python train.py --model="encoder-decoder audio transcriber" --dataset="read English sentences (LibriTTS-R)" --train_examples=15625 --time_shift_ms=100 --n_mels=80 --hop_length=160 --input="log_mel" --spec_augment=true --win_length=512 --tokenizer="char" --vocab_size=32 --encoder_arch="convnext" --encoder_norm="layernorm" --encoder_activation="squared_relu" --encoder_mlp_ratio=4 --encoder_layer_scale_init=0.1 --encoder_inner_norm=false --encoder_subsampling=4 --encoder_layers=10 --encoder_width=128 --encoder_kernel_size=5 --fusion="cross_attention" --decoder_width=256 --decoder_layers=7 --decoder_norm="rmsnorm" --decoder_norm_position="res_post" --decoder_activation="gelu" --decoder_mlp_ratio=2 --decoder_head_dim=32 --decoder_fused_qkv=true --decoder_bias="none" --decoder_qk_norm=false --decoder_layer_scale_init=0.01 --decoder_parallel_block=false --decoder_dropout=0.1 --decoder_inner_norm=false --decoder_positions="learned" --decoder_cross_attention_every=1 --decoder_tie_embeddings=false --init="torch_default" --residual_init="zero_last" --optimizer="muon" --muon_scale="original" --lr=0.0088 --momentum=0.95 --nesterov=true --orthogonalizer="newton_schulz_5" --adamw_lr_other_params=0.0026 --grad_clip=1.0 --steps=12800 --batch_size=128 --epochs=104.9 --lr_schedule="cosine" --final_lr_fraction=0.05 --warmup_steps=2560 --weight_decay=0.01 --adamw_weight_decay_other_params=0
Rows from block 2 of the audio encoder of a small encoder-decoder audio transcriber, named by matrix and row number. Rows with one number belong to one neuron. Each number is 128 + 32 x the weight over its row's rms, rounded and kept within 0 to 255. All counts start at 0. Numbers have three digits each.
After each neuron's rows are labels from the 100 clips, of 14976, where the neuron reaches its highest value: "responds to" is what is common among them; "loudest band" is the band of the loudest frequency at the time of the peak. Only what is clearly more common there than usual is listed. The data: read English sentences (LibriTTS-R). In brackets: how many of the 100, against the usual share in percent.
# fc1: MLP up (encoder.blocks.2.mlp.fc1.weight, 512x128), inputs 0-127
# fc2: MLP down (encoder.blocks.2.mlp.fc2.weight, 128x512, transposed), outputs 0-127

fc1.352:117122134087111118178121160119140132071118087096095119107152177128130112155152150146161163115098104169163106145132132102107087107162117141110153171091172155195140145126161187072126095128115124169074105071119184086134141124142209157145122106093099123110174142156125133175154131163082165139143174145045134135156135119085130174117072193189113133118114120142158199169126112080093158188099
fc2.352:098102130084091119106146125119062145190124187194066110130096133068123170131181133097081080132142140163099139094138145089138103088174149186137054130159082125080113137138157105086138136174107120169175178137132157120117117111112157227120158197106119103099172165122144172119112108089097121130150109110153120075152132095135118120086150102134085117100108155077153126081067141121142111110121
responds to: voice: female (87 vs 52.4)
loudest band: 4000 to 8000 Hz (64 vs 5.1); 2000 to 4000 Hz (33 vs 2.2)

fc1.450:090115097143077159125124129158083148096115117172135132113128153120131170186148102106094122111132091147063170168078140122157173144123112140122066116143170112118125113096159113175174165121093103094165143212110099142163091157155182109190142150105099082152113097106131164129080092135111139080111093153137120120100126195175165164075112102129059051108162173120145093157093111113098106144189
fc2.450:215103130111172090048102126093111100108099177067107108126109167061143100150112148117164138140119127145082158165115128196093157145152161086106160113112176098142154115102129128120102138111178157108143179096147149189136140138164114129160104114092027070092064165142160150173083107130091103119110147092070163114143127113143083179103144105123119180106096091110109154161140110137129147120128
responds to: voice: female (86 vs 52.4)
loudest band: 250 to 500 Hz (48 vs 12.3)

fc1.35:106122117147090129095191178052096067118103179108133111143106150114170112146108161102186152125138168118130145101113102120181140124140109198131163165076155109120136076141146157175139102098161111147179141121172110106167102138099135185116093038114131123104106129105137073142125140108117176090084163114126137123131091159116144111162103115110119134127160111218150146074184141160230114142110
fc2.35:130118084119167152070124012178126177094142109117143095129169096135125121099147158108108194156152086087167128149134177136118202143124145166146153128124177086167076116113128150112093084142158133143074087131114175141085098079135152083069113105107139125187113111101100060101159152104123076152100182169101113120102120123190102097107151179124131137145111135120135080157148129157121087130157
responds to: voice: male (94 vs 47.6)
loudest band: 250 to 500 Hz (33 vs 12.3)

fc1.467:223108139130056124170110139137091164152103155126119084129167108154162118186133120073154112107178120157117152096118165129143121103065158149155125110122156119125157155054120160151175088146116193123121151059152122115139137119105164132144178173102095106097105155123117119134082143132175142133069124105117157125103190127129129121102032151081183144111090138152103116169167112141104131041155
fc2.467:170139115159159153135119090146170141248161119120145130179139088091182161143146115092105091131132154147134142138131095151160096117089100136134174164126152118146120170144156089120142095112095085131191127191122109144122177133168136128082138102095163171157163108129074155116130189131074158106147153112090109127138114143084144098113228123161156114097154161134089109162078128137150062113055
responds to: voice: female (89 vs 52.4)
loudest band: 4000 to 8000 Hz (57 vs 5.1)

fc1.164:149096124147121105094112152147171145136150196096158067089134132101106203111129114100134155141222130127161128149118082222137110124107094160111178140099086113122103104071152115168117216107082106110120152079108147131148131157146165115107115156153110116133144170169095108129171168162129139157124079145137198148124103125168178094151084083148115060154183125135091121079140084142106140124136
fc2.164:103146106094125095143126104191124142148104146148152149131135151129121122089065177145127113085195186111124147081087075107165115118132140119118139171095190101120089128076163094166153090196131125228172160092090110147137119121148158118164143128089106099107179068147120109136102154120144136186171128168151083110098093135091200119123117163116122149131124125170200092179111173137096148094160
responds to: voice: female (79 vs 52.4)
loudest band: 250 to 500 Hz (53 vs 12.3)

fc1.361:174104164102078110112139137138144177110101161135112109146123169147161126130113141126109102130172161132111101146112124135130108162151162135064172132104067108106120098162137105134124092056063134111134097207027168105131088132091139135167089133126143090140163129124127135110140198126120073146130090104248087150121110147084117160122094108100108134177176133112130103108143131061120191171149
fc2.361:094112130121146120124162217145110132123211088105114074108096100116089144151109133100094147180102126092141180159124128203141103119042099155132134173099174180123109110155110108123161107141143153127133105080166147112170166139154108178095125100126099165157162129136109163155119157107114164193124138168067091112117153099149117221179144127171094099164140159119122087149145080132125091088165
responds to: voice: female (80 vs 52.4)
loudest band: 500 to 1000 Hz (27 vs 7.1)

fc1.169:158074159142131221159141118134095100133101077164152069138119152102142132136153166101127181145185112130152128182093114129119103190096152130112089117121134130152179110103159152082127099061112193143152133176145143122196085161141113101137119178112144164140124116110108174153137127159208121067093131135080139157120115191071100126080148055106144160106119148079089140124179144107127106154132
fc2.169:134116133096126190100153161147116136145108102121127105099082135160068105051143149125085159104151118094148160101108179163134155114142128094154143147139163152142135135087145150122127079147117100127100123136112152143139155120130123128139140134136142132119080135128198075112192149122180121075070124096097132046141132061138117161054162200088197084079099124121159202094174093174095179112133
responds to: voice: female (91 vs 52.4)
loudest band: 500 to 1000 Hz (49 vs 7.1)

fc1.485:133136133176106091176111136146075123145182155116148134086154118141107111114152145087160111173127125118083136117139136099104123166169081133169096142149114153160139202060199133137134155131107089135060186196110100090165099092170085119115132116118108088166178172151126165115152143117160130157124217124114124041187131107149081110104093170100127100145098123084059128130123123118162155152147
fc2.485:115124104055108159171133147115118112157100153130142122113142125119139112135093109117119073171219086099106161085127109147130135133181145133117130156125112069165077154141167089195101111082137122135200032128120186127077073121158091180132141111130140127183104102112159067121125106177135182149122128130094118084156157086141134119069092149091116157123098101152140094104124071164190128125149
responds to: voice: female (87 vs 52.4)
loudest band: 500 to 1000 Hz (25 vs 7.1)

fc1.337:107106138140164055124067112148081132134100138129125120035152084138192143136136114141118100092142194182163145082132151135118126141125104139164065122132140110124104131073114092132171175164148222138067151165124148128152133157098073117162116167115122161100112109104187118139111106111153135057119143120143123122207222147135169109128091122127125149134139121150133111193182145145164098128110
fc2.337:116116144081111088138154107100091165136132140129106130136135207111131122148128054130141149092142114151146092154149119151137090124187159217162147108170195133192106095109163126201111130129131225139168121176112152158095139130104068125109085107150134121155121144101142158125100196189148079133148183057182109116084157154114140129072179134141146157111125131106145150143127080145154155125146
responds to: voice: female (99 vs 52.4)
loudest band: 4000 to 8000 Hz (82 vs 5.1)

fc1.226:116104160124115152107092129143080121130147179100118072099128140084106143114159170124085127153102111121184132118098119085096107172144068138159173112102105112100101157112151092080117117132111083099136160192065141064123128157113109072186113148123130137107089157153144139111163211168195091141119200147155118091160185110158067100183141104112046167130138132139088090175116140153124134145126
fc2.226:086138129056179119142118163163130089091074091141148147168122121115099159101082120152132037112102112105123124187130112135093124123127103091134131136078150126165185145126151143119151110207109122104122118138139248138147137106115131122194169156102221094167147091208185103189190113147135130141119106130120105093149127120126151157098131177114120151127135166134129153122158156136129123107091
responds to: voice: female (87 vs 52.4)
loudest band: 250 to 500 Hz (35 vs 12.3)

fc1.37:183110135140129186135131165122147161137104157192076124081118121079124101128102179105093136103156097147161120162101091112142163118136186161145131138133176088179109130074105142140111128137108145153130102157093096138181137141058171068065143156132137161123135144120127164198128133131179095118114140182118096090115188125160089064056115124121183146176166083073074109142123100114074148109146
fc2.37:133133120112103096081138137134172138125079154117144157150062152121157158089100151182098138109148127159189117144103148146115157105168128171132117141133193123041191138138126143142179155097184124180105120154107115145085117103163127109143159122122088167125201137141098088173131095115136195107153101074198107115145125128143140123043155154104173125162103109104161049139178128181121090164134
responds to: voice: female (94 vs 52.4)
loudest band: 250 to 500 Hz (33 vs 12.3)

fc1.412:164164140163137110160146106102134116169088139135101120131094139144167119132156123148126130104163237149163125133130168140140067113174115188129131177115128128122124080096103114166153042149105116154133152162170127099154169097180000145202145078142147128107118172131116093142106090143118139165098141119116165113155132120104154132111153104092138055131088122115151118119162159153106094086196
fc2.412:094127063113125089146090116171135064122107160174148071127117130174048107130155141118066118025143115069119140135105138105163136137093150144149170173138145117142116112163122189132167134132122141112119119126130140174094096136133150112134205051139111098210110108139140132138125164095121141114162094169145106182137134101112094107120156067107145133155076164098109129154176117122081149150204
responds to: voice: female (89 vs 52.4)
loudest band: 250 to 500 Hz (41 vs 12.3)

fc1.407:110107144177099066172140147140132124105064124135060076135095147167108104082122126150171100107180126198106145081163128133176092150123110127127126140147093162162135087132136126181164162172158161126178112150119177123100108119150107150157189131127191166140118110152167149166171101088097162129118113117137135146085108111121138087094168082134088126088191118143158202152138090111063143206167
fc2.407:081139070089053150169104164104108086103137129120138092181154107093167136119149138078145123140078082139121136112091127123124135163121133138166133117094084140119145136096092143090148179102094158099129095079185097103105179064118121128110133037052064112128098126122142146138084143148114088160118095139121100169184132137095097106134068162112142078086121139110089145072088139102055121106096
responds to: voice: female (79 vs 52.4)
loudest band: 250 to 500 Hz (32 vs 12.3)

fc1.239:109124136087139144123147085125162145093114128192139107159050127116200104097146139154110151083115134116123152092109185212121090109153105130126114064118177117084100121143146160091172100207105151125124085070156101165143112068053149135148117181093159098125137117111131133102137169144121118178095071120195127147127142101100114133134166128189088175105128186152141153135099152172133168158101
fc2.239:091133147156103085147066120106163108154131133189085093095065128165138133127165115083139100170191113135118090111143164130122179135136075210096173166108112084148161135096090042120104134145079106130125108182136143163145117114166095124077132135124100125094149133121075108102113165085167157162128144116078172064103134102127157115183153125120110101108081113141171060073137072117156126133149
responds to: voice: female (85 vs 52.4)
loudest band: 250 to 500 Hz (33 vs 12.3)

fc1.215:123126088174098186116131085150146120142144157090110132066110080111121138136139113088136097146140085113138108104104151055122134193118080085113127152108099129087136118138108131128103098107102135080157149121175112075137142068173104121121149153127079114179182161161172151134122125043140182127141184125097119096110139066138158129144136074140122172180101188141074085135155082164209161117168
fc2.215:128139093138109117176120157151146095149152122131112113140128130106146115142132158246119114162120139106048151101117106116134135154108162111132111107163119069108143147071129129072117116073093107166120142116089124166123139164111090144136177164113117210083122190118141113088161105163148066173177109083103141148140045153166157074126137170130141143151091107134093114156149074082178186161153
responds to: voice: female (83 vs 52.4)
loudest band: 500 to 1000 Hz (25 vs 7.1)

fc1.158:181113146143127206113142109094157164112153071144102186114104151133115139129072097139121161148138147091083095153127194174098130173100150107092115083099134148090180123135171136162150051162144142115140128128055096126156079155088159116127145164100126082171144103139110156099160157170136127065080109115076033140157087141144071127095124138149142147121105097107144086161169074128147119145159
fc2.158:098076102120162127117136097113142098124117135079158104158134206109193121186163124131139173132102129138097153123156157174122106091137070089174134118151114086056098129145108093119093161189119144147135118106096123192124115166129124202142127131153073208126046081133107132118102180113077143100167086178199143128142117130146145139127120111128096105164116109104139111127198105157150141195111
responds to: voice: male (79 vs 47.6)
loudest band: 500 to 1000 Hz (36 vs 7.1)

fc1.217:121105128140092114217121128195130125151167159114108129154068175162132139147112120169104102157114190136109114100145184140131130132158096131150104118124103062182211119130129147132133164080126125100124122126145031098125106152103133102106147129095187150095113122115130145058124116175166146097178090123100131126102131148148161085128180074090118193135150164170117152212172081125089119146122
fc2.217:118110081096105127102114112141110130170070114162189140132135117175128149124170161106164101160109101101121149133128104146153114120141112135170158140138100144142255090193117099124172179179102109095202064135149112093159157106103140124096160110124073100139134136109142148088073148100151143137117110112149160094168095068180173097143190063140133167092146079140146131144092140153169088131142
responds to: voice: female (98 vs 52.4)
loudest band: 500 to 1000 Hz (34 vs 7.1)

fc1.230:120161128127106136110069099135134075166097109077122154124118177130176132191154149132174086106167119121108110111150125078152077103136084194117048124132102084116149152132148168127082120169152079085156149167148123120116105121109161119132112167075083166214115174125093148115095095087154126085103113131206159099095182136120143177167106076129113138173120109140142129145131099173093154069096
fc2.230:155137107139100176150121142155148039127200114109108132072190126071159073200154141079192175161104129161065115093117183156123173159128137135098157168125101088165130136135133151113159121114096125148154112195155133146122131116181093102099110135130186148104188177121078182164135154108133132157119157120062096112125118130142132149106101123147143088100187120124141101133129156146072130164077
responds to: voice: male (74 vs 47.6)
loudest band: 250 to 500 Hz (39 vs 12.3); 500 to 1000 Hz (35 vs 7.1)

fc1.19:129110146145141143083123108166189133136095111077139117116065130104160139108139152154138136115163149120130100171178122134090123164017097073181120115156108109126160159109163172093109095159160080087096146087098086135108117133105093170089134156154070112143124184088109127101139165142103075146149064190162123089158169130141153077092158129146113139182105092208095164115090103155115121152129
fc2.19:173162089125102126138070126121165101095096144151130143099096170174158100123140104155123063145068099174132089149120147167163106158077162093165157154081127130145171217067079095092074115102143118128165175130138152130118121098146194082082107153175150104133114161137153185094161074104213063152123169070119121133134093104105129141111157151092118113116159131110123165114139144128127151163127
responds to: voice: female (84 vs 52.4)
loudest band: 250 to 500 Hz (31 vs 12.3)

fc1.332:088097170103109128139102103185144200079111118099143040102155114112179146118105148122121113145141068118175120180121215165141089084153142085113139084117162073169130188135096070133095154127143126167124170085116170142115090110198159100113090117166130134152130112137115111117161103193193103112117105109127170169093141092107181112082148104113150106136138104151129155139195153124114106147147
fc2.332:126078062105075143132139126154165156131102174140188128066156108158105165139119116116079078157135129118139114131145160139101148154118121088094132100079106141045131066133135114136118114092131145108125102164124144116134129158149171061112097079125132078149171171158126198158174100051086152122178118169134137093102146171131137110031160123100107147152163154161109086084134179089091118096120
responds to: voice: female (92 vs 52.4)
loudest band: 250 to 500 Hz (37 vs 12.3)

fc1.427:111120184170074150145141188117187151104080073131141113103155122113143188165086132159124169137177143125100108179155149111095071138126138105164134143129167120173123112139134129135103142081126198153183100068137110147199110079118122123120154189127144104134188024099115187099096136096112164093145123160105108109105080151139097151069158130146134136168138140078089132113086140087108135093139
fc2.427:116083105069139130153149096096177095207143102166103181198177119078153139172133125190128157139103144132104128162141165148109115081169162140125108112167116141121134093073117170084122105073141171184110129184125132166133141144136056104077123108109127151069099133116177100099095125149093152129149117081141102066112161118074130163056110131117120119176126110066167143141137131123105176159098
responds to: voice: female (95 vs 52.4)
loudest band: 4000 to 8000 Hz (88 vs 5.1)

fc1.197:114076081089162098158118158186141163104143192135112126115107191111113208132074094114136177135152178115146063119144131071147090171132138112133144148135144076114101141101131098091123087160081123141138102047088071185124129200146091138131105145155121128120123130169089177096076155133116117113141096167125111084164088104173165173104110107133179166093143067120142108130129157102165114148099
fc2.197:133121208141121130111117109115165134124142157141134082067143129142124136187175091130141053129058141184081155142126094087156155190099106133128118182190134159102138114144136103050151124099148127090129084144143173154145102072150077163092112094065161083138135123147127148161122190105158157135095153109144123143133133088150177159102147112156161147139138115189127106120036165115166166142096
responds to: voice: female (89 vs 52.4)
loudest band: 250 to 500 Hz (32 vs 12.3); 500 to 1000 Hz (30 vs 7.1)