python train.py --encoder_subsampling=4 --encoder_kernel_size=5 --lr=0.0088 --grad_clip=1.0
Rows from block 3 of the text decoder, named by matrix and row number. Each number is 128 + 24 x the weight over its row's rms, rounded and kept within 0 to 255. All counts start at 0. After the name is the row's rms in percent of the matrix's.
# q: cross-attention query (decoder.blocks.3.cross_attn.q.weight, 256x256), inputs 86-171
q.134 105 [154 113 109 128 119 143 161 123 115 149  77 134 144 101 103 136 129  98 110 119 129  70 131  91 191 136 103 120 136 128 113 135 124 150 131 144 148 125 124 145  96 157 118 160 106 133 130 121 147 153  84  97 125 156 116 122 132 145 143 132 156 132  98 116 105 127 129 134 130 148 124  99 141 100 136 169 131 121 170 158 172 174 159 168 127 119]
q.135 104 [181 142 109 136 119 150 132 112 141 139 119 153 144 136 142 145 136 136  98  82 114 122 106 132 115  95  91 104 120 149 140 107 113 128 162 138 149 145 123 173 133 178 155 158 144 135  78  89 107 119 118 111 144 153 107 120 165 149 130 104 159 169  93 137 128 152 121 163 160 163 126 108 113 127 133 184 125 159 139 124  81 125 133 149 128 122]
q.136 109 [ 93 125 136  97 141 147 138 132 135 143 132 146 148 101 102 153 135 117 162 131 110 107 115 154 190 153 157  88 143 126 119 112  98 137 131 132 104 125  66 116 133 105 119 109 167  86 129 120 131 123 126  95 164 130 145 150  72 167 140 128 114 153  95  73 165 133 140 104 131 121 117 125 152 126 179 125 140 104 164 150 136 154 150  97  70 100]
q.137 101 [155 110  96 120  90 141 152 104  98 110 142 148 159 111 156 101 110 118 122 154 171  87 116 174 110 174 166 145  89 133 120 140 101 149  83 117 150  96 118  98 176 145  94 110  78 118 101 108 105 177  98 107 143 115 111 122 125 118 124 126  87 146 142 164 136 123 109 108 121 135 110 117 102  94 128 147 169 141 145 182 177 113 142 101 116 127]
q.138 099 [176 170 133 124 146 100 133 124  76 146 147  83 152 143 110  75  78 120  88 135 189 156 153 125 136 125 153 117  97 109 122 129 152 136  92 109 149 152  91 134 127  92 148 158 113 121 108 147 121 114 111  97 124 109 105  82 115 165  80  93 104 145 117 101  71 146  93 125 142 131 129 138 144 120 132 105 125 153 141 147  86 130 154 142 183 122]
q.139 106 [155 144 109 144 141 102 122 140 122 162 118 123 169 146 129 128 157 182 127 130 159 151 124  88 100 173 129 164 156 104 108 122 124 143 132 124 147 159 113 151  88 119 125 136 133 127 126 182 105  85 133 105 103 121 153 105 116 146 134 121 139 126 109 109 107 139 122 150 130 134 139 147 107 166 128 101 146  96 130 107 142 153 154 139 104 118]
q.140 094 [ 73 128 149 186 103 136 126 118 104 136 120 157 120 110  93 154  80  87 130 147 173 181 123 153 121 139 140 160 138 151 138 114  89 137 106 136 133  99 128 142 129 150 128 114 127 159 129 139 149 159 157 158 114 117 119 114 101 128  96 147 151 107 160 130 145 104 159 131 126 158 137 109 130  97 137 101 131 107 149 115 134 160 151 156 137 143]
q.141 110 [126  98 126 135 144 143 169 120 130 138 123 102 155  99 114 130  95 146 111 140 134 122  84 156 124 109 151 150  93 115 141 156 141  81 112 184  75 171 138 107 131  79 138 133 113 136 126  98 122 138 155 159 125 143 130 102 107 115 125 102 138 128 128 131 125  51 162 137 138 128 167 171 112 118 140 114 166 108 139 153 147 149 157 124 117 119]
q.142 104 [ 88 151 133 134 160 124 149  77 134 134 129 124 142 108 105 178 144 127 151 124 123 110 107 162 143 144 101 138 110 144 194 145 146 141 145  98 181 127 119 137 111 147 135 111 149 103  58 113 148  96 150 152 137  96  91 118  90 117 149 148 137 144 112 151 144 144 168 164 129 103 106 110 121 134 126 142 141 146 139 132 150 139 104 123  99 128]
q.143 102 [126 137 103 115 153 135 121 176 111 120 166 157 146 133  93 107 101 138  95 126 125 133 170  84 124 121 119 127 169  83 148 157 134 137 148 142 107 121 162 130 123 103 118 100 173  88 144 104 150 117 145 129 112 179 100 149  91 137 182 145 172 165 123 167 100 103 182 114 114 131 115 115 149  80 151 101 130 136 120 116 117 155 120 128 123 124]
q.144 094 [147  97 160 122 118 105 106 182 161  97 115  95  89 123 150 120 166 114 102 135  90 147 115 145 115 117 132 108 103 124 116 137 123 168 110 121 154 117 100 103 147 112 156  54 120 116 116 107 167 122 106  91 116 166 165 110 137 142 149 113 158 107 140 125 147 137 110 104  95 137 158 132 139 115 132 162 111 109  75 115  92 106  58 145 118 105]
q.145 093 [163 112 138 140 126 116 111 139  95 163 118 121 182 125 100 112 139  93 116 116 118 101 125 137 151 129 113 126 116 102 132 148 104 146  85 149 126 139 138 117 163 113 101 141 137  76  95 132 126 144 151 155 101 111  85 111 150 108 108 129 113 119 145 137 191 108 156  97 112 161 130  95 148 138 146  90 123 146 107 148 146 154 124 143 140 134]
q.146 100 [122 131 148 125 122 162 131  99 140 103 107 140 157 149  90 182 150 146 115 126 151  95 129 151 118 131 131 130 113  99  65 139  97 114 111 134 120 128 134 139 122 118 170  98 135 131 145 129 137 180 120 127 124 122  81 173 127 101 155 173 155 127 131 158 111 154 117 141  90 131 107 142 117 119 143 139 135 156 161 110 128 150 139 113 131 131]
q.147 104 [ 94 114 132 173 106 118 122 113 119 133  75 123 119 111 141 153 147 122 128 102 171 143 145 129 140  97 135 123 143 147 124  98 130 183 171  98 139 146 110 153 165 135 112 123 115 147  98 136 118 159 138  83 134 159 142 187 110 125 150 124 169 116 109 138 129 157 147 101 120 136 167 131 108 143  84 101 132 120 115 131 104 100 169 118 144 109]
q.148 101 [124 145 166 125 115 137 153 121 126 135 155 163 120 124 186 123 118 156 145 126 126 136 141 152 133 141 121 129 118 147 132 131 124 134 148 145  89 171 114 146 133 110 137 148 132 125 104 131 142 126 119 137 124  95 134 117 154 131 117 132 132 110 145 154 115 119 149 112 154 121 130 151 136 146 156 101 130 148 100 159 160 140 113  56 134 115]
q.149 092 [128 103 136 132  89 110 122 136 124 111 150  97 145 115 100 139 151 139 135 147 166 157 154  69 188 122  91 143 124 134 120 140 174 125 122 133 158 152 146  85 156 102 105 105 149 121 135 175 126 104 122 140 135 107 123 103 140  93 103 135 160 155 149 102  66 167 159  98 104 171 144 141 136 122 142  98 149 118  94 133 102 151 139 128  93 118]
q.150 103 [122  98 125 104 146 159 102 148 140 158 123 145 120 151 132 155  66 152 131 119 107 133 110 127 156 143 134 153 189  96 147 128 143 112 127 147 157 133 140 115 140 121 126 140 123 160 138 143 131 122 114 111 120 102 118  96 147 138 115 127 130 107  87 115 158 129 130 137 124 146 108 123 117 117 130 138  84  85  98 126 179 121  85 133 120 114]
q.151 097 [129 157  55 106 129 172  70 106 116 168 138 125 124 110  77 142 149 148 103 113 159 114 162 100 125  78 176 117  98 130 137 121 130 148 105  96 125 110 105 112 141 160 127 172 161 153 149 128 101 151 124 118 176  97 127 101 118 122 128 159 131 123 132 167 164 133 110 136 140 130 104 113  72  91 143 126 117 146 144 118  89 151 124 157 132 126]
q.152 105 [121 134 152 141 134 151 148 129 164 145 131 159 153 156 157 138 131 163 133 116 110 148 125 107 113  94 100 137 141  93 110 137 136  97 111 133 120  91 119 136 124 177 137 149 169 112 120 108 169 107  94 128 155 169 136 153 110 156 114 144 141 116 100 110 163 104  81 138 151 139 137 139 101 159 109 158 149 172 109 112 125 119  82 111 132  95]
q.153 102 [114 149  93 111 140 144 117 137 105  90 112 133  78 152 147 164 113 131  93 102 118 129 120 121 119  72 144 110 142  83 142 150 152 151 105  76 105 101  93  63 100 146 129 121  87 159 141 141 129 175 141 129 148 123 163 139  93 110 129 166 148 191 131 104 131 132 138 121 130 106 121 134 123 121 172 105 139  95  99 176 131 131 111 101 142 158]
q.154 104 [156 125 110 100 140 133 106 142 121 102 127 124 163 143 131 158 136 175 137 131 182 125 127 115 138  98  96 126 109 115 176 139 103 123  96 106 133 117 127 125  79 144 125 147 153 115 171 157 143  75 144 129 104 118 157 141 121 135 166 146 103 158 107 151 106 140 141 184 135 110 162 110 156 162 133 105 141 104 148 130  97 137 151 136 157 176]
q.155 101 [ 96 138 109  90 133 118 146 121 137 120 118 123 128 148 131 115 143 119 155  88 111 159 120 143 161 109 122 111 139 147 108 125 130 158 134  94 136 168 109 112 113 151 106 148  90 137 124 124 172 120  55 152 149 134 145 171 125 141 109 129 117 117 152 115  93 158 168 140 154 113 119 122 124  97 111 136 114 137 107 109 117 118 110 125 130 161]
q.156 107 [142 113  78 117  95 141 127 159 118 168 131 163 127 158 144 140 144  87 128  72 120 126 141  94 105 113 128 132 127 118 143 130 109 105 122 138 117  99 108 122 127 137 159 126 131 139 150  74 138 131 134 118 133 102 148 161 134 126 147 172 164 135 105 111  78 132 122 157 156 143 122  96 134 136 101 109 148 128 130 109 141  67 105 123 123 116]
q.157 100 [167 100 103 118 152 112 153 113 177 122 145 156 171 122 181 138 153 147  91 105 128 123  97 126 123 138 161 120 138 115 100 149 140 161 118 142 118  96 124 118 137 170 141 118 134 156 134 146 118 156 122 147  96 141 157 137 135  86 111 136 127 155 118 129 140 127 111 137 162 154 121 147 162 129  76 129 104 101 146 106 178 109 110 106 151 129]
q.158 104 [113 156 121 118  87 113 129 129  78 109 109  96 132 101  73 140 128 108 145 154 147  90 114 136 160 134 128 133 118 134 139 171 151  92 134 132 130  90 133 113 125 140 106 107 128 163 146 117 101 115 117 143 133 119 108 147 136 102 138  92 106 124 119 161 168  89 126 111 148 144 117 160 114 154 145  90 155 144  96  72 160 152  64 193 125 178]
q.159 103 [167  92 118 137 122 124 103 116 119 118 164 144 150 152 126 124 147 128 107 149  84 125 131 140 119 115 155  82 109 104 176 132  96 148 155 119  77 117 102 117 102 117 134 176 159 146  93 160 118 142 162 109 157 140 151 130 169 134 163 154  75 150 132 168 105 101 136 102 140 136 169 150 151 159 151 111 130 125 111 115 116 137 142  98 134 151]
q.160 102 [161 161 130  90  96 153 131 111 141  72 114 176 122 152 144 105 167 113 108  79 138 142 112 128 164 122 156 117 121 126 139  82 159 120 108 115 146 108 130 114 113 115 105 122 129 154 132 176 116  99 130 130 170 116  91 136  91 130 135  72 164 151 136 144 143 140 134  96 130 118 147 113 167 120 151 143  94 101  98  90 153 118 121 132  94 112]
q.161 098 [131 143 103 157 118  98 113 145 119 122 153 108 151  95 126 107 152 126  92 157 160 122 105 145 157 168 137 153  98  62 138 139 138 153 131 140  97 119 134 151 116  86 121 100 149 153 139 123 136 130 122 146 144 139 159 113 145 150  83 127 161 132  79 122 139 119 159 143 176 121  98  83 151 127 123 128 146 124 100 177 145 121 103 136 125  95]
q.162 102 [117 121 150 144 167 126 160 147 138 128 119 116 150 173 147 137 154 137 124 115 115  85 103 135 152 121 180 113 122 129 138 131 109 118 108 144  99  98 120 101 124 153 184 113 108 134 134 137 125  94 155  93 123 151 136 148 156 108 137 145  82 121 148 111 112 118 135 101 172  96 177 141 133 103 107 136 142  85 114 135 129 112 120  94 102 143]
q.163 107 [131 111 134 101 110  89 134 137 143  99 158 157 131 163 130 111 124 129 110  89  77  86 125 139 103 175 138 135  98 133 149 140 116 108 148 101 141 162 138 110 105 109  94 138 127  96 143  87 135 122 162 165  86 168 145 149 120 114 100 116 106 121 104 136 128 134 122 158 139 134 112  81 154 174 119 138  98 104 141 140 163 134 125 137 169 133]
q.164 101 [ 93 145 149 150 146 139 174 108 117 127 125 128 145 133 113 123 134 148  81 156 156 153 126 142 136 119 155 124 179 111 154 108  60 135 107 143  96 107 134 151  78 137 124 105 143 155 126  91 146 110  69 120 123 128 159 101 108 121 130 111  81 113 100 116 138 184 140 114 153 166 140  98 134 128 137 124 168 116 167 139 190 135 125 145 108 142]
q.165 103 [104 152 118 104 143 188 159 141 118 154 122 159 150  90  98 128 148 147 120 122 139 160 108  97 149 115 118 117 109 142 134 111 125  99 154 115 108 134 136 203 128  98 140 145 102 127 147  83 193 109 111 157 117 116 120 124 121  80 148 131 102 124 117 157 127  97 137 132 137 118 161  83 102  85  97 105 134  95 120 146 129  91 122 167 130 168]
q.166 104 [153 121 135 124  79 178 143 138 147 120 155  78 119 112 119  78 140  88 127 126 116 121 133 155 117 146 108 121 108 147  82 134 112 112 128 130 127 103  79 156  80 130 109 147  97 156 116 100 130  69  84 113 157 156 113  87 127 120 142 109 137 159 100 180 147 128 112 134 164 123 125 179 131 134 124  85 193 123 105 138 120 153 136 104 105 169]
q.167 102 [129 134 119 150 146 135 160  95 132 121  96 106 126 125  89 153 143 129 103  96 118 126 116 129 137 126 116 125 127 133 164 125  99 118 137 168 121 130 112 174 104 116 150 167  81 129  83 135 116 144  98 134 130 136 122 135 131 148 115 100 143 118 183 141 145 120 137 145  92 107 154 151 137 138 117 102 128 129  90 128 138 120 100  76 133 181]
q.168 102 [121 144  89 109 137 115 108 154 112 112 122 123 125 126  99 121 138 132 144 145 110 131 117 152  98 118 119 119 174 125 141 159  96 143 128 107 111 155 125 162 130 150 152 146 127 128 172  91 118 130  95  92 125 136 101 134 132 103  97 129 134 145 128  82 144  94 122 164 172 116 153 111 118  98 115 122 137 154 120 165 128 119 145 124  56  94]
q.169 100 [127 129 152 156 132 128 134 146 142 117 106 107 132  81 130 115 128 102 123  91 162 105 115 103 127  98 150 143 104 115 152 118 150 102 110 172 106  87 105 133 161 127 108 152 136 156  95 112 136 111 135 130 101 177  89 128 119 132 135 147 120  97 107  91 131 136 161 110 121 134 154 171 118 150 132 143 129 143 142 110 156 129 151 122 121 113]
q.170 100 [112 185 126 131 138 103 104 120 157 112 149 123 166 163 146  57 111 100 131 120 116 125 122 107 105 127 120 125 161 115  92 140 145 129 168 131 103 165 143 136 115 121 150 126 174 115 121  94 121 139 150 121 117 146 131  51 125 127 150 164 146 129  90 140 139 113 158 149 142 136  97 112 161 158 160 118 147 161 130 133  90 113 121 109 129 166]
q.171 100 [119 131 115 138  97 137  95 137 129 102 134 113 152 147 120  88 131 156 145 112 105  89 119 127 143 108 146 152 177 141 121 137  88 128 160 127 136 113 132 117 151  80 122 110 121 111 132 116 144 122 106 121 129 118 117 105 107 130 129 123 161  83 102 184 139 107 121 141 144  97 170 112  91  70 145  93  80 136 151 103 167 129 143 140 143 153]